config.yaml
arch: "transformer_decoder"
model: "autoregressive pixel model"
dataset: "photos of plants, animals and fungi (iNaturalist)"
train_examples: 155796
image_size: 16
horizontal_flip: true
levels_per_channel: 6
vocab_size: 217
width: 256
layers: 10
norm: "layernorm"
norm_position: "pre"
activation: "geglu"
mlp_ratio: 2
head_dim: 16
fused_qkv: false
bias: "none"
qk_norm: false
layer_scale_init: 1.0
parallel_block: false
inner_norm: false
drop_path: 0.05
kv_group_size: 2
positions: "learned"
tie_embeddings: true
init: "kaiming_normal"
residual_init: "none"
optimizer: "soap"
beta2: 0.95
lr: 0.0014
beta1: 0.95
shampoo_beta: 0.95
eps: 1e-08
precondition_frequency: 32
max_precond_dim: 1024
one_sided: false
adamw_lr_other_params: 0.0019
grad_clip: 3.0
cautious_weight_decay: true
steps: 15200
batch_size: 128
epochs: 12.5
lr_schedule: "cosine"
final_lr_fraction: 0
warmup_steps: 450
weight_decay: 0.4
adamw_weight_decay_other_params: 0.01
Rows from block 3 of a small autoregressive pixel model, named by matrix and row number. Rows with one number belong to one neuron. Each number is 500 + 40 x the weight over its row's rms, rounded and kept within 0 to 999. All counts start at 0. Numbers have three digits each.
After each neuron's rows are labels from the 100 images, of 14976, where the neuron reaches its largest size: "strongest on" is what is common among them. Only what is clearly more common there than usual is listed. The data: photos of plants, animals and fungi (iNaturalist). In brackets: how many of the 100.
# gate: MLP gate (model.blocks.3.mlp.gate.weight, 512x256), inputs 0-127
# fc1: MLP up (model.blocks.3.mlp.fc1.weight, 512x256), inputs 0-127
# fc2: MLP down (model.blocks.3.mlp.fc2.weight, 256x512, transposed), outputs 0-127

gate.85:468462505511490494528541397441480491493435448472496498512484512516462487532474561509603476473472491489443538515532489516531492483484497515463548542559485480443456509448486512527536531493477480533456531512526526519456450567470576506525513502493521503495481467542419476522431449510533487499489513484464472481493546468474439494590491466499549437506512493483469538516615485569551570480441
fc1.85:535519485493515507530455554531535544509519566506466501501459460544524505451579371450524497515517428501527474516498475454462510577573507513477436491431479536564447490532531497508474519503485475505567526502490530502523531450514505477519510419559518480504420500417487494532473489561432491502595473546486459534563487515538537504428466524499449494466509489467594519558437494452513486537465
fc2.85:466482485488472523605475549464433520541471504488475440490524522489472496519510520552536418528508480456486461546501448451522505560578503465509559471533531475530464547535527380473512474492518561498532471524457561459511522507516483504572551549514484479566477440474584508461517488546589512504516421519510500465495452511526530436534476541580504407450436566462589539483561538486592561475503
strongest on: phylum Arthropoda (89); class Insecta (87); order Lepidoptera (83)

gate.416:450541478495475464519442470493503506505452500476523570556524479525472507510508447472500524548487509381486559496450507477462596519545476534500412528498467501506511507545476522481515466521534466471484490570457556496505474475522479512545462508496447545466508530532513551475553526515479427466446504522497526502447498554517542464456506505491494529472590569498428573524531493468504500538487
fc1.416:455528486522507530459466475496479531524434487532546485522514503527507445509502518503434466492498519446535489472509563507554567522445432456508450582468490490535473550549554561448462481520474383366443427523498474521488480522408483468491509412514470451494440513496455509496502488539556411511432530496501542499463498521480396470506519510535543503569480522513503455531497524502477480489456
fc2.416:523461550523436447497579521486453489461564519475614507502481511472493532582472504512506447518503548448466456459450499506448533487410483513477514443511496503436410456527492423468495481589519521515526495491496511515575539541457483520522512551505547502525475465527508501513474408451513513479489520491475509531398489468506483493474531538485530515466488537461450477534474490494458575556499
strongest on: phylum Arthropoda (71); class Insecta (69)

gate.293:457470519472502489475503615579458485504491533540455545547434471525558548490528492471502487488516453465526516541496468603527468519493555490518445544439526503406489534482459493557473540515498546433474482452527510465507498539472418462453543541459484516521529457517483487550525517436505455458569507548565458526473478493463522414522446466513548546562481485462491525563451422446513504597461
fc1.293:513510568465477487514457535492488524491466540448539486518455538562451519530458524491464473537500473520521631469494511559487481491448536485491551536479553555512455453523531541487539495538530574515390540490517499542538592502466546497491528516599528521488510547445454468494542466468498509492457562477497533501505507484514521471479546560412552534439483499491527460464485508540534495504453
fc2.293:521492489547506484460503570474476417495483440515490446441528506419515506508518528397498485476449496519437445498467481507536481575593495516473470480425478488459467554545510415507477517502499559469507507446492449432403491530527506494474494502493516483387521437508547511489409526546555393569557523512499498599509473537504536414552436499497490528572555579534448492469538532469450467504516
strongest on: class Aves (87); order Passeriformes (68)

gate.275:485483453480482533568487550466494531562462592584506513579507456505550543538501471583531519558545490456457538617528524549525521521488529497520449520530576484514533555509537510485519470445526481447488539558479531501522470512470495552502491493521455476490491468560515523484534514517460499458482493468558564487517570560565522481484485479485521550483455490558479461492537496575436514505465
fc1.275:456489485521493501536448508490487500430431527482523466494558493489504603525544493436497520453528576537485526568535536537529547477533523473451490509437498504472475532505411522488494488405514525554482501468498523473465466539464490572485498504492428487518557450559481526507467453513491621506539534576488485490527501505509502499482483497524524622513461514489492460488534476504495527521492
fc2.275:469489507520534482437486470489499486551488529510505503533497503542503484497486485442529500546562432499480511443496518552492485494463523552439504520551514543497487426531402469557477524593384537536477383474491458534511533529435549511448493518468474448509499589515400478519478463510500484528584480498488456504456476462469505529451469519432484573536520576469511458519496539534495655544516
strongest on: order Passeriformes (64)

gate.266:499579468557527444495578471526507564572438560496478501462494571460537414454509482479475490465514521483508540493470482483533539458523465515499471521499490478475449435495466493493386516448515495516514436546497502500502464452502516518468502548417411479531531493488467452522513565551522537483476565500502513504559440516473525497552518526563523444434562541524480509506488546475481463544454
fc1.266:508488546506463506496501516481492459400516546629467560578453535537483474510441442460547464503550503479465444592466430520502508524556511503529493648489483502515470454468509510489513453475496524565502473574524515517529484483452501480459550457525479510499475475401544453551558537464530490501479477465526448474459504497471446476502529475544480425518495530521509498501510563468537380552470
fc2.266:492549529523488475495468503546471455465427459437485509455435546478526499535599520459595563519543484487427501540464531485454488568560452501529432453525509504553508543449519508525486500472512421515525526443489401641468547541505541539495481540527507523511490467550456509508444482468505511484514446498495510472455508523498512554526520475492520479502449503500497555545510490494486519480503
strongest on: phylum Arthropoda (74); class Insecta (73); order Lepidoptera (40)

gate.497:505500436523487541493464455433463531519472514468516493429461510573532543492487489471506554519536482491518477452545575490512533523457452469539468488456535527492547465467528550478509507502455503472507402403547508513495462435518520500504508502482510528458535533481514505535449514498552581516518505540497530606445539523399457455463450481481485472467520481544480473461507417539494448493486
fc1.497:583466484470490478495483490523479494554534513533500493547530482453514460509555548501463423505537468502497595517481482475453518474535537499412506554541490503476397484528559442485516524501509447526500591637469515485530500581547530493462508512514489537522467487476528501396545454498449449499497521412468523495498438515588520502495517524428542558464486538450526531431528463486510514510454
fc2.497:507506514534529521483514542504505453527506524527558616485518505455474492448527469510537559525537472473511483484490531537561473478502547503542486453425513505471545499448571545535497507492554475358433520450517465465556499466512518471543490544488527561504463490490498490498484447438515526514491524467495496486574491555487509426532469505496552532542485545519467488478502468480547464510513
strongest on: class Aves (91); order Passeriformes (64)

gate.451:505497481544531451532552468513484541522560547512555512427517564509477507462505500509550528459476537432498573572472445513466474511508534464443417508462508498490507487484541530514551439527531460495606547470503494507495508458531500523586487438489462551459509526502446485514579457462468490500551494579514487634474520508490463476523456386503472391486514532566518480494508520462497438463450
fc1.451:515553474513503530536493480519427484492472417543499549513530488510505528558433499525517528478513528528506534519511499504478484464587527509508517486554633557516498472463485498471501479524519585469421440533473459522512510514467479551522506519546501500601509469500454561429476491455528556443482482444487506482546401567473534500499463653464581524515495500519493474441422477507484511437529
fc2.451:440522597540501514510482533438541451505567523512547467499538452545479506584549505504521516478451504553483502521409512537481486538532538521604471439500486502479502415515449471462579495440491561504561491476526510528503496498477538460576526484537497541433537448508517511542478535506467484434563518465489450515380523525549498475451526446499596543512498515481506482566559547557473505542481
strongest on: order Charadriiformes (27)

gate.408:504480484544496543484551478408513510485464442498532484569486460505440475555500483517452528437557490514508531490478441524514432417500510537431531474456479480475529461484502444560480548493413495493463528538486584491528517462442455479515510444523475415601485569589500542463529484489525500555524500512465464529451497411481605566531578488481513489435529479487513476492487435545559533536478
fc1.408:448485480504521456611519527487461494522524471533445469522537464504470460481512481535459545487425467504557510444484494497465484543467504501389544465550501610385497481452513489471478500541478516496490466490512443516492529512513466432544466487499550499498448446587470516536510497477389412464539478490494463539495484477456511436474487516406514504490446529501481489529550487451490443416504
fc2.408:502472446422498540552486467546483495476505511497477480548460489529458548518508531472532480569536477611452538503564485466471509527473589500487478542528537455440485533497495524483486467476585527579508500517518497517521468452464445504528534511500507548485533529526611550520507496506547512519448462515474484506488413516553517549440519486537500462538493442539470512492413471496529547490503
strongest on: order Charadriiformes (35)

gate.135:536454578533568503451522496473472553422507441591441523460491463495450439486470526450568559523478464436473522487473492480519555514426461441479546496511540539490537519561489531562536506488512532471498483516473521545484468494480552496450495524494526511499548429422466475483531582619470476513562485421485494521495417500482535537432506534471473477535516438425476462486437574581460493515465
fc1.135:512503475602478507488497500549513555480504462499455551484490453534494445508524472489557512519509447484468525501483507431469462525447552520451581513513499485543537447502487603545553522519521463457515482587462493504509551465478417464497473496504534560504521485456434529516522500536448474546519492417493499512533580435480492525510490530545521544535579514481512483447495531531468489553561
fc2.135:480489490501470545458559572495529459553503496509541496464495597470439433519507500427536502467436552492519448532521519531550455501511556530466494457493486531493522552535546448585525508475496421460470457435497516434528557531456504474598496469531387529519486544523483482551536503499455490510448480554517524518498531452496466493567527541493497531591486552491476453502460450513467450508471
strongest on: phylum Arthropoda (64); class Insecta (59); order Lepidoptera (33)

gate.434:497512486394540456485475420552503466544470571533457519499486493477449467477457466458505553512461473528490510465469540448474467519505498570385534489521600537537563514395471497519518501465459499529548520527557478489464491479494501441556570546502464473521448485516522556488474491572416457538471633525463502443495435567497476491561505459524414435529523464443522527503472458460472444420523
fc1.434:539562491549462482535628526543493457524541461508542469522515531600537432607495462497483459506405546518566524526461422478517518401442509493570539475488513518490445460552461434476442506470543597544462558516503512488493518458548457423487501488488523457449462537498437471498528491526480543491543518487529532475504508540596454504539425488480442476499491557507520459516509471504523491438466
fc2.434:489513498540466460505393469510560482500377482490545451504539544480411516483432521482527484493452502510489551452482533509480457476499518580388508500491457518459523514478523496458498467485426464447475461515439481573487481514497568541436485510479479497531533512523469505583497476493475477551439485529448497493488507482504560497511460436514526549506598476444475545494501493508559487508461
strongest on: order Lepidoptera (32)

gate.198:518479579502526497536608473566464501515443534527466500503479477518484547462502525503494416521469346472449552523496498454453500458495494513543538529488512480546494484515515542519551515528542497508464481564520455499493499513500475498522512524534456517486565459491539473461476489511562493449474432446573500512465473515551574456537476420531548481465463525463498490479507498491594483475515
fc1.198:437501459548493438446503523539546434442485490497557478550513531546535534567488457501485576424471582555500567409539490565493538482477512520478515450443539486482468537418505452515428411454549554542504472498580471517533513454466575460569566518532492467552476575472430497508450484468423546490515523542476497529465480552447523474480521505439462478496431516510513441565460585537463511503483
fc2.198:492524471566508462495494522524515515515560498545513551486502478480497479447446386440519548440492516417548559457503475496482500489523509426479506478466524385507422488417501486530492394470482534451524512452552496449548515526480608538516538474583478512508522502482467450490514466547559482519446519497454552486461504477526503500429461509496534491449511466472464442557541507535559517606490
strongest on: phylum Chordata (92); class Aves (91); order Passeriformes (62)

gate.32:516456508552535487513553482467548490529429495528424512582498506497456446534485458436525481546486475501470488503486471497515540510481549488473491455509510484573487503444537459557500491466495576506440455558563421563528421572470482516483459504566513460464548410584465457493472560519515437526483452432483555467453424472500453508488487509532502503472501519524511540499499525476524579528508
fc1.32:472442507422444507506503446458511469534493534476551544404518489543507489497531405467494604371502555452576447442439522511460534471471462481561529448467431549479438514520489461485527506502518436534549451526504497419423507488516522506454536470451517467510465520459542495469539472486501507513485543523469469504488491520548510518512567438518539534534524467521528521600491589457467512547547
fc2.32:504496436457487421449550464501466494513522535479552519515455477470496479539439516497478490541461507523561603507519530457558497502554549520480470572461533518480444426519504497488441553539460510485571567565451511525522503483535513516548499581494482497511467446495442500507502457420486512511520552488479389494531434506493421506466539604479527573583480499473511470429532469499490437510380
strongest on: order Passeriformes (50)

gate.184:492531461489478509457461480525511470521552538469575497522501536470380482429540525548510530533494555489548500479507511482541480472439488475531444513521550462445459452500474501496469496499441498442514520475472467458518484539519506477509522489489518436542464498406471511428520532515440494536472548553518553487543524508479531472500491493519464407529514476482532385551529584521517511481493
fc1.184:453446509522484494500573553476487500466504495515453532522515512479496460528470503471418404497468512465548491582523477525486504486535511519520528449545494491535516532517454604543503542465458502523596452501563502581562534457490463471515494501476580436431536481463555559449558524530447498505474528571556568421432484472506465489453492499520545488543511503490511532498422462497546390462568
fc2.184:495509481506463466462534506488518430525465560502584467499600458514466483454517394425515468524532467501488516454572562513484547505479497474527449474497494470500504442535575399514476507496470499479501425543501491560523539476555537474456520519479523420488510449460526523570532523428489418506487483510482480518481480431520477473511541475530526507431525482470538616551525514496454547494576
strongest on: order Lepidoptera (45)

gate.217:472524462477486483427501498570516542405455514458513509485547483612533485478481596578504524551518421463471521575427526495551567524508524513512516531471547512544428505443420477524478544479485490581512430436503469516566475507540495497497505488450509495486531481518478471514493450482512548538553454475489467541516506549497565508490521521474564460526498572453500525507559521443551568518470
fc1.217:522434503553524519546558509460458487537414504533490598554479525509526496445534504448411496483474496540460439540513494433480540487416435529473498525482500481545567508529478525438507503565533502420458530532511455488556488442473487445461527521527454506434516438424539486414483455501562563547582464484506483509495490487509503438523427526519481501490486533491474552522481470495535520554512
fc2.217:502437547482507491550463521527504519454506481480601483416505494428485452490470498573504468559502453525531561457518549498498472514553535421489479655472484475504472526501579487531467511523471470542515434484433568558536500439465494514476521486502563483448516562550522505538447430539414484510420456521575446509515513495527495522528534527519523552500533552461525443498471555485480540502512
strongest on: class Insecta (73); phylum Arthropoda (73); order Lepidoptera (45)

gate.340:510548569512590450487474483550503490537453536470492533501515519529532483561501456498490447464495481499498519510552514515439512498508541429527424530507484460396528454530503482453491595434490508515508616521524540497473495492491434524522452457518451440587459496519481545500439439492508545523549524479514465584499495477446524485537473516441528503512462480481424601473468509527373507499531
fc1.340:532501555515518494440556471522450506534521499556508495434465452526521477546594528493421525481499487521454477487490544571433523496545474454471531462481415460505479503491532501523450555513517454489475585467504558468443470484524480441542509590494494506466475463463471471551500460501585452539546559482484471470548534568488508487537466561541533466464555498454560604501476522480496480480453
fc2.340:411513447466497511459466485474505441484522517502502514510497523536502475485504507534490499473413507490510461540526416530496456579471504445422451513508520500557493472438480505484455455531505538451551458510537531532562497527507457544495589461537514522459509506552615445574509612537476441488470443507511464524487426476521545542433508505488485491550424506471525539441529555483613497513492
strongest on: class Aves (86)

gate.93:536518520556513479472513525567444517530450484517494438561440496434518527561465529476496459563513441480511520530496545468524442548473428552495443496499553525441519477494552424558438530456500526497464520499459452536519496459524494422547440564509480483519521545513447620543524503469541509478507536430484523515580535479498460484503473511543485521447471526501445477493505393434507510467527
fc1.93:462590548527488444498580511529462542481443498495533487465468449445512515511496469475526581499539530503544501528466429467516534562480517460460514458561600516432499446455528482587458530499425508525537503450491502509569512456381482487553452474470491523550520502475464506504484451469482535478471485513445577523561487528571499503486475492433485528503499532491513516538462475462498513481491
fc2.93:561568554416457498466528470513522522508532439571437487506471472535562546506494451479485490507554485488623538459503500471477478451495505513520542474599529520504492507466510508481522486503500498544514465570509489487498551573478481517505529465514550472479473473474451509469514563526490475477514457531506534489501499435500538457449535457516564439426503531488508476493567547469466544534525
strongest on: phylum Chordata (96); class Aves (93); order Passeriformes (65)

gate.441:546483504446477481495504462463518401498506450510478537435501563463535496472475448432571478499527517539488521504513453507477554535528569468551559530515526535579538523535538489508480500468465440529463458533486529503542491492456467425504485520489506507461519454490533514520554555440564519504447452513475481469547526530549492475565518463505487542558531493486540505514506493420554534545508
fc1.441:534524499391486449484449541579470496463457479509538510493458447582526509464511578480485488500377508451516554521424517478482521450468479577470517464511500479449549542500480499461490528502513484498436493529515503430493524508504533486559525436494501430416472509516584460464520466501504445551468531564477496501480590490452557518472528549456507515518436469556456525525501411543515455455465
fc2.441:451488507517529471524484457466455484535542479489575504418489476538477448500473530504490529607516462474508460534484530441525480504525533484530429424462505507468483459528543500593447508535445500449508524499528433490522423535546553511494490501583469501487562481534497478495493500509450474493509515500456515462547479492485499580480625573510542460462511543426469508498514459549539510491446
strongest on: class Aves (85)

gate.10:584470475508503512472552528476522497541501474540412494487492520575389530562451462482511441509476482474427529524586489452513484532471540491417468513539587507429469552539493483521449460472607523510456559511483495480481445520505538445584434536518519466480522458520514516514558481526505447454455453510492495537485466522529573478472431510462452527404498515531465497502518447531601556540493
fc1.10:493526502478444528465479490487548391506487570545462508467487515452507519515506510429467580464485535497500464463516511552471454524480512503481435548501428592478458456455433510451443531490449543519517572523554537519493480470478474536564527510480566469442465503522496558581450501520549506413499536522532506482491514512464457471449539541489512562518509526499534459518462521470485506445439
fc2.10:525501534468495475521479499411484535555499523515499478521478488508481488534425422508510482513499465455583554493465498479544615500496516467483513495467534549509464510519511464515518493538522457508526551515487492503512537572419579498505472491484536504581478500517522477465533483509493503548537471473586501517502424479473358498506497492432542526490497459392442486520504550445522509559492
strongest on: order Passeriformes (54)

gate.201:467523535509532480486479462474500500541491572509477473526523507472523461454512461545515483519529502485527480495370492486480556547538592439432470499461438600535476461528540507497447524465555486564547464473485535430506520547408385471500501432556431485529514471513451491497474509435506499484525527501535499494507557512482475496553538505534512506457541493473462445453465457515553577466470
fc1.201:556454506479528452503526541500487498525464507525447488480480427465483482516582512462445543542547510557399485436537505562499471528403438597539488483534495493472476505477519465451495457530482529481462470538507510544525431482553476543494497517464570486478515468492490489460485513539547512502490458528432472485583445507491550470415512404553525551507481466544499575511444504505456480518534
fc2.201:383500510531462475504539482477498535478524463555468448484547473536500454575567415488468578513497461515500411514433466529521476520474461521562499565447518516497493467483556510484483582519453581482473448517524552532497451471568586535456504385518445553483494476530461485475510557443484496479547551504482472553546540529460546491541406496509436479508470499504427571589456492501452477524544
strongest on: order Passeriformes (55)

gate.467:455437421467542493461425547454468496502502548524514570472505435526520477435520483512426512458452539555512490492526491485451472551473566520509518434490564476459552508498482570454561507507466490538464470463518548473508483514476546531447521551449489479514585553483524548484446513554397498460487522571537485479428528512512449459447480431514505549464525510511546505509566475498523473490564
fc1.467:486465492503558515485489555475446494513461565497476536481520428576498431489516483563449527524414482528510530491544494462506513507404465515514522426463475521497497556510531570473495504514513548538442535554468481428498547535464533472522566524453466519570517540483512554506522586492484420443516496502462486472536556464430571468504450472525592470439527433563494468453534531549483486566558
fc2.467:484467554419475444439513505478395520470544481508566482529522537485437477548482509428523501528463415475505459467442465496422477534513531466459478448499485500553466419541542460525502504504530575447447510533464494477499421500534590551515435518495542527408520515485554497505473470439538532574475503609483555503451519491488477494509486560539541485472583476513513552522476466492464524548468
strongest on: order Lepidoptera (44)

gate.241:475563536550429543547490537491486487516508459520499462505385542556519537489468477456489549517465483508518435451518533433508534552524413536464489452535549582487447529472517487526489416517424517409513500531524535503505456507440548550469511441477488494485548462505504479467504500477424475477440523494501552509479457485480485540430584594497513486493488509457515541471509529532521564545468
fc1.241:439462475558529480476470542465477497490497505585470531489504551525568500509489485430471552543551434524478552483445524429503467504481542511469523561441517599521547468493458495485458471547486528438438498467455523497465463535505499554477506491484426462546519538536497538466507503562400472490412472467472485480486500459502494522506470571499505520492476489509631531527460442507500525426487
fc2.241:579519517473461478464420657540497537518470479479482453515521503513451510562439476508398480496537504475589494462518493516555554508474528492474504533502519440492541552543511472491551521502541474572492567534505503521443570468435562492513465436442493523539454480453542555540450477469567561499523485548508495470557503477503508538546485523482514520444540480425469517513470500497419521446498
strongest on: order Lepidoptera (35)

gate.208:463518502451451486468500450505484513456482469539491489538472544502417486576476503514506483546531482449473476501479416515493581514482515452506510501482507542436498507505496532476586463520497545479518529406553566488572496543469564504510531520514508490527468495486478492512616534482511531470499456484507474507488493505486482510440511516560555487496471484499501531509531520575518480482433
fc1.208:500510550529463579452480530501517531457465473650440401534455547469481472543524454538482558459457424496502462480525505565448504518471463496399525558445534526534487478536476490484518489489527448539492487440585482503469509516511446500542578461443528497496472551458443469472580482514513460575539509509540450426477525530464468498466591501583568484526541523536528530584513539508470398487528
fc2.208:520541448509517497553448503530551536465476553474480425552499506494543473444591503509586534490520518503485431559549480507568423500451431542547495525552433515483493524552494443551487536472487567475478478517560504489516452497467530459415510544511445477441490475512464564470363506505471500485511559501500586489523524513572478457495515508518459448505436491501487509551426537491433498431515
strongest on: class Insecta (60); phylum Arthropoda (60)

gate.251:478560450531474540477447490493529512428536460442497582550542553493517487578579482536560555501509430460449529498494504471556506524491499518486534477485532439417493480439500501539530453514482413501479565548525523477502452493508509539499488489492437522482430608522504501523439482492495476486479419500481480567516532478531538513444493470558493491525497490517461491576533556508528509517439
fc1.251:443492457511592446561526456548492497466476542448543576557564463507496484518526453526469511493489539491512521495497535550462536478514509521496438549514464473518476501502519453495608494499434517450516460438444524520539448465516500449469465550500526520458564497431468499535557477393524455565468486582563605461448482556439545469493512515444506583513479514541491512470508527492521470491508
fc2.251:518456583540547487544550486474538499443440558528443508561485506529500554481500441493515443477421469524470509471458440426485541553536494519565429552461484509470524427472524498514607498511570514501486495548428536514509505503561553547504455546469472481450540566524472444486485509505464534519518479501470592492429508572506493517509510498476488518517478497502531530467438481449466476540505
strongest on: class Insecta (62); phylum Arthropoda (62)

gate.418:502520539518433500412493560553494554575530490429502450529510537484532494486474469511505463572539424540537485588500513473562506536529467472542487436516540461609577524507486483544491568494473475501481636511442588492481527471431509535460544540494582426505510523495489540530499499475489522531567491510453526473565510506517479484547534547472469477494530549495488454393437461486412518535405
fc1.418:434469526546431492432490555506507480560597541408452515573541503489513466561498470541530433516539477507593520570497505486516527514523478491538520466509546510492554519505526484540486547491487499493424604496474586575508519463480541490507490535443557411509453475541527532492484468467445500574542515577480532539525466498514475443480516576517460494482502517547479512430483488410454530482431
fc2.418:525494449537519504570468498512482505430465502556478523449489455486440457514508538433498569443455522524511516507525485499522517539485522470448538511480447489430489509522469487403475543469499541568512434516543496511511527493490498474523514439520465508502533512516436440546490481519551513456446548442547463547495518369531527449480519513571484515486566478482517499600471559500519512457525
strongest on: phylum Tracheophyta (26); kingdom Plantae (26)

gate.149:482510562421538481501552492484421552539423535426475530512509506522462528479551525465428481440452441502479495460510549534528465515516461494533526556475538473513519533466506556511574519514521406447445555511508425525499523516465485535446506449533507458513493544405503508461503442508471564450490551419374459511480496565388479558455482523500525458548519486498538492472447483522521517534588
fc1.149:454499515464548551515491546464414453561520577506471486520502530527484466430537527506445474509548522497483470416568468510523528534592461556513538511534497398565483569462543544436479507442509539483497564560527488510470521507525446432439460491504488420515533561484501503485513432513500527436472488485468493471521465573441624499547555478458492504505539549499446454501494470511538600585444
fc2.149:499509522526458573487536512468442520505618560503463485528512587493459422495495511522471483505489499508483439576444509499510483469554497560421530468578443525500438467393532500414462493457522547475477547497559498570537507486515515522537508542527546511497598503490546462516504516504487458514492526443489448488585482465431548498532537468489440422397444492433476492494453555480501435492476
strongest on: phylum Tracheophyta (29); kingdom Plantae (29)

gate.172:464474549516494525524503492489500476508485456572452523554544468551501486538469507500515436508517496553482589416481423474471506427486508473491613469478569517464496553533502477510485543493456432498502477510466515511498459469467468491509558533465537472514490529509465547491556536455493441566451553457465512460491481483442468529590530546489574496509497566517403507464535509482509520502508
fc1.172:510454457478521515498506509476502521512589420479504533507564540471515555475465549476529549454566520551529515569523425489555501498511502422522525489471478471495579472513462494482502513476488490489535499511477518576447432514480446557539551474547486471536522557492538480496469509494426438497497502454506461470495484463510452605496483523488551523556458569523500509533459489562499555555383
fc2.172:467501480524484487471576504501475493469475490504533505425483515497429519518502487495462536522488512542475452534513491560464537514525512534545541463473452510451437447464540544461600496490548458500555431441534563422498471459501511517465485431428496580466540445534445419432534478453598506435460614492487509494540467559547536514486410550498605512503500534534541488533535487575499477484472
strongest on: order Lepidoptera (38)

gate.133:489545451472531516525502563453509453472488516502515512511492499461465393520520467502516540507451541450508510523525502513464517529412549511486508469530480511503537504449537521489657495516471504467550457547570484525339501561529500528474492488533512500503536487412477494525529530623449480494448457513533565413577532513539494486497471492564455452482511556485500453549487462540482518534518
fc1.133:533485458549610512491536517471481564470519521496590522476523423491439476511500485440470570498465525479492490437514522472506508519407445464461599465499519590506522544467472578446596459527461531462545531520507507542475512505547467462548463443546412509452514482492483490507612526546528416531443507528488561417521487468448484500504539522537473478534503532482502498543472490508488567547561
fc2.133:517534475466464469493450513546570462495545494490477448472476501443467595468500446507511498517541491449565605436524493533450424521545429527504444512528451535479518537494520480528470479535520532520448507495537511504492399545550484550541498515535496489479498516538503535522469467472497502524514546462468452529524441475557498510556536538517540518498563460448474592496507446502542482512450
strongest on: order Lepidoptera (38)

gate.426:516411512534532516550531541521533543532515523468483519544503532505607523468478516475534433620539571517506557461491530470477496560476491533508517514488543542578475468440522552515556483438515422471577492460458432496535461499450528577417480468527461475454540557544512490533532492498466458481541395498515477504493492515528589461561443556469493494506482528504541550525439491535490529520532
fc1.426:527569427475468517461502542573521574500494462508453537476561469500509537555508516517572511598560593485516526466501497518460451454480443672506479495463535469550449496516472474440580483532511434458553456531519460476541497539533446471425467491522509477556515518481526540448483463474427437494463486530532499577474551541453417534534481562522528494515446494538512473457441483497525480448465
fc2.426:465529506473476496495491481456527560478579557519589484482502481465460513545501462502543552520462477534458503480502450498436491482505462501466423517543467464495468532500465520477440509531449467551562545565481508549519501454533443441451477522485470416467541508517492504520519533464491447458385572475512492466524516527492416522518539470567545506466535503536477488524490441441498537485520
strongest on: order Passeriformes (50)

gate.237:493453543572480507527426527539436511547552450452520557491549577504493546470489440478534492501481468548521457482474436488571495522455477527460516491510505501489562521517526452560445547610430511453464512492495439467504566484510562517473484479565484572511513512568429458562523605501477546497451431524516500532499488503549508444530475545510447523476513537536531489484578511507447453494451
fc1.237:482549471563573512521521496508491517551509477519509503518476482477466497504440392497515487534438472503543490529463527498536527481488457527423512509484425562454529499441493419507464501580434525573459491519484404505442474492528539513475493514614455484459477508519497514566515545508487513458478482549487478462493500470473450516491492485502515488479450548529536528446553510441486487466441
fc2.237:497499506448601513534535569491508508502518503526480552528583472575506539532428510459459585539500552530544525522555523487551515489533540435524533487453505556489438485523533522439487519449559507547494446485496543521514527519514461503494471466450496417500553451535494548503469442485449471536531491608483544529472401567458543508489492515486527481512470505485530538492464505537517435508519
strongest on: order Lepidoptera (33)

gate.161:467586462574469464468444545525490474502444526532490468518489504503542489456493525475513499559517436462499526510592473420425566518568497591439516459518508460522467457428564472496465531521498508489532488473572534541480524506523537488502440542579581463510505553510495482513520527548487573475494474496545540422500473421448468574500468480486524515500508486453553488492481551476535521432485
fc1.161:485451481450446515473511466456492472543475510498528520459479488525488491498507532528477448473479537530490499444412522577512494471452485459511515527453496477467517533526488462512535439475474536415493530518398463475462492491486457543452618621497484482460508501549568502552480424567453530609512541496484489550548459480526543522457509555454518544467466634534474508489567485511437528484538
fc2.161:511483480589491415468498486516557511611543495521513489534530519572471544509539482455475510523499507489488548512465500546536510481571542505520514528477519526568513501536494492492479508459463503489512536556517546454533496503443474495527450561433543438471513520543517423475455533526469477490435519510521423453523483559498528547496485509514492463489553582420443451376515510510629486449565
strongest on: order Passeriformes (60)

gate.263:515542534486572465488473440535536489487467524445534549528541495546472470532483524420535458417409508499507506464474435468515529537544526560522546468510496426446527503481558566472458507496537503530519490503528457449540580505533536545445543528528466594489467460499471517495474502494510493459493496529482386522466456443563466558555466456472553490616460532526482519476479458487469444473498
fc1.263:507468486469450553495458616540485475533494506488482555480492506503456517484483467466460534549529464460509405532518553528466512449466481485503422522560542515523451537443419524519477505515431470390511502547506529485449453507564399482498506401535556457519497525485523512519543508483515494562503456485605575467522537502474536456507521485506498463483512441524560458492477565456537460528608
fc2.263:443469515504484536471519571477473537513536481553476513545495498532481540493498523509558519493579476554454575529384464478480515497476453493486483478501519522541481562525539472517493510552527462441499418488506608461513425513503529456533516492467460467443463540551519515531395519515457485491469501491453534473500513533433509453441544497428430497457484486530498531497530470592522433541468
strongest on: order Charadriiformes (30)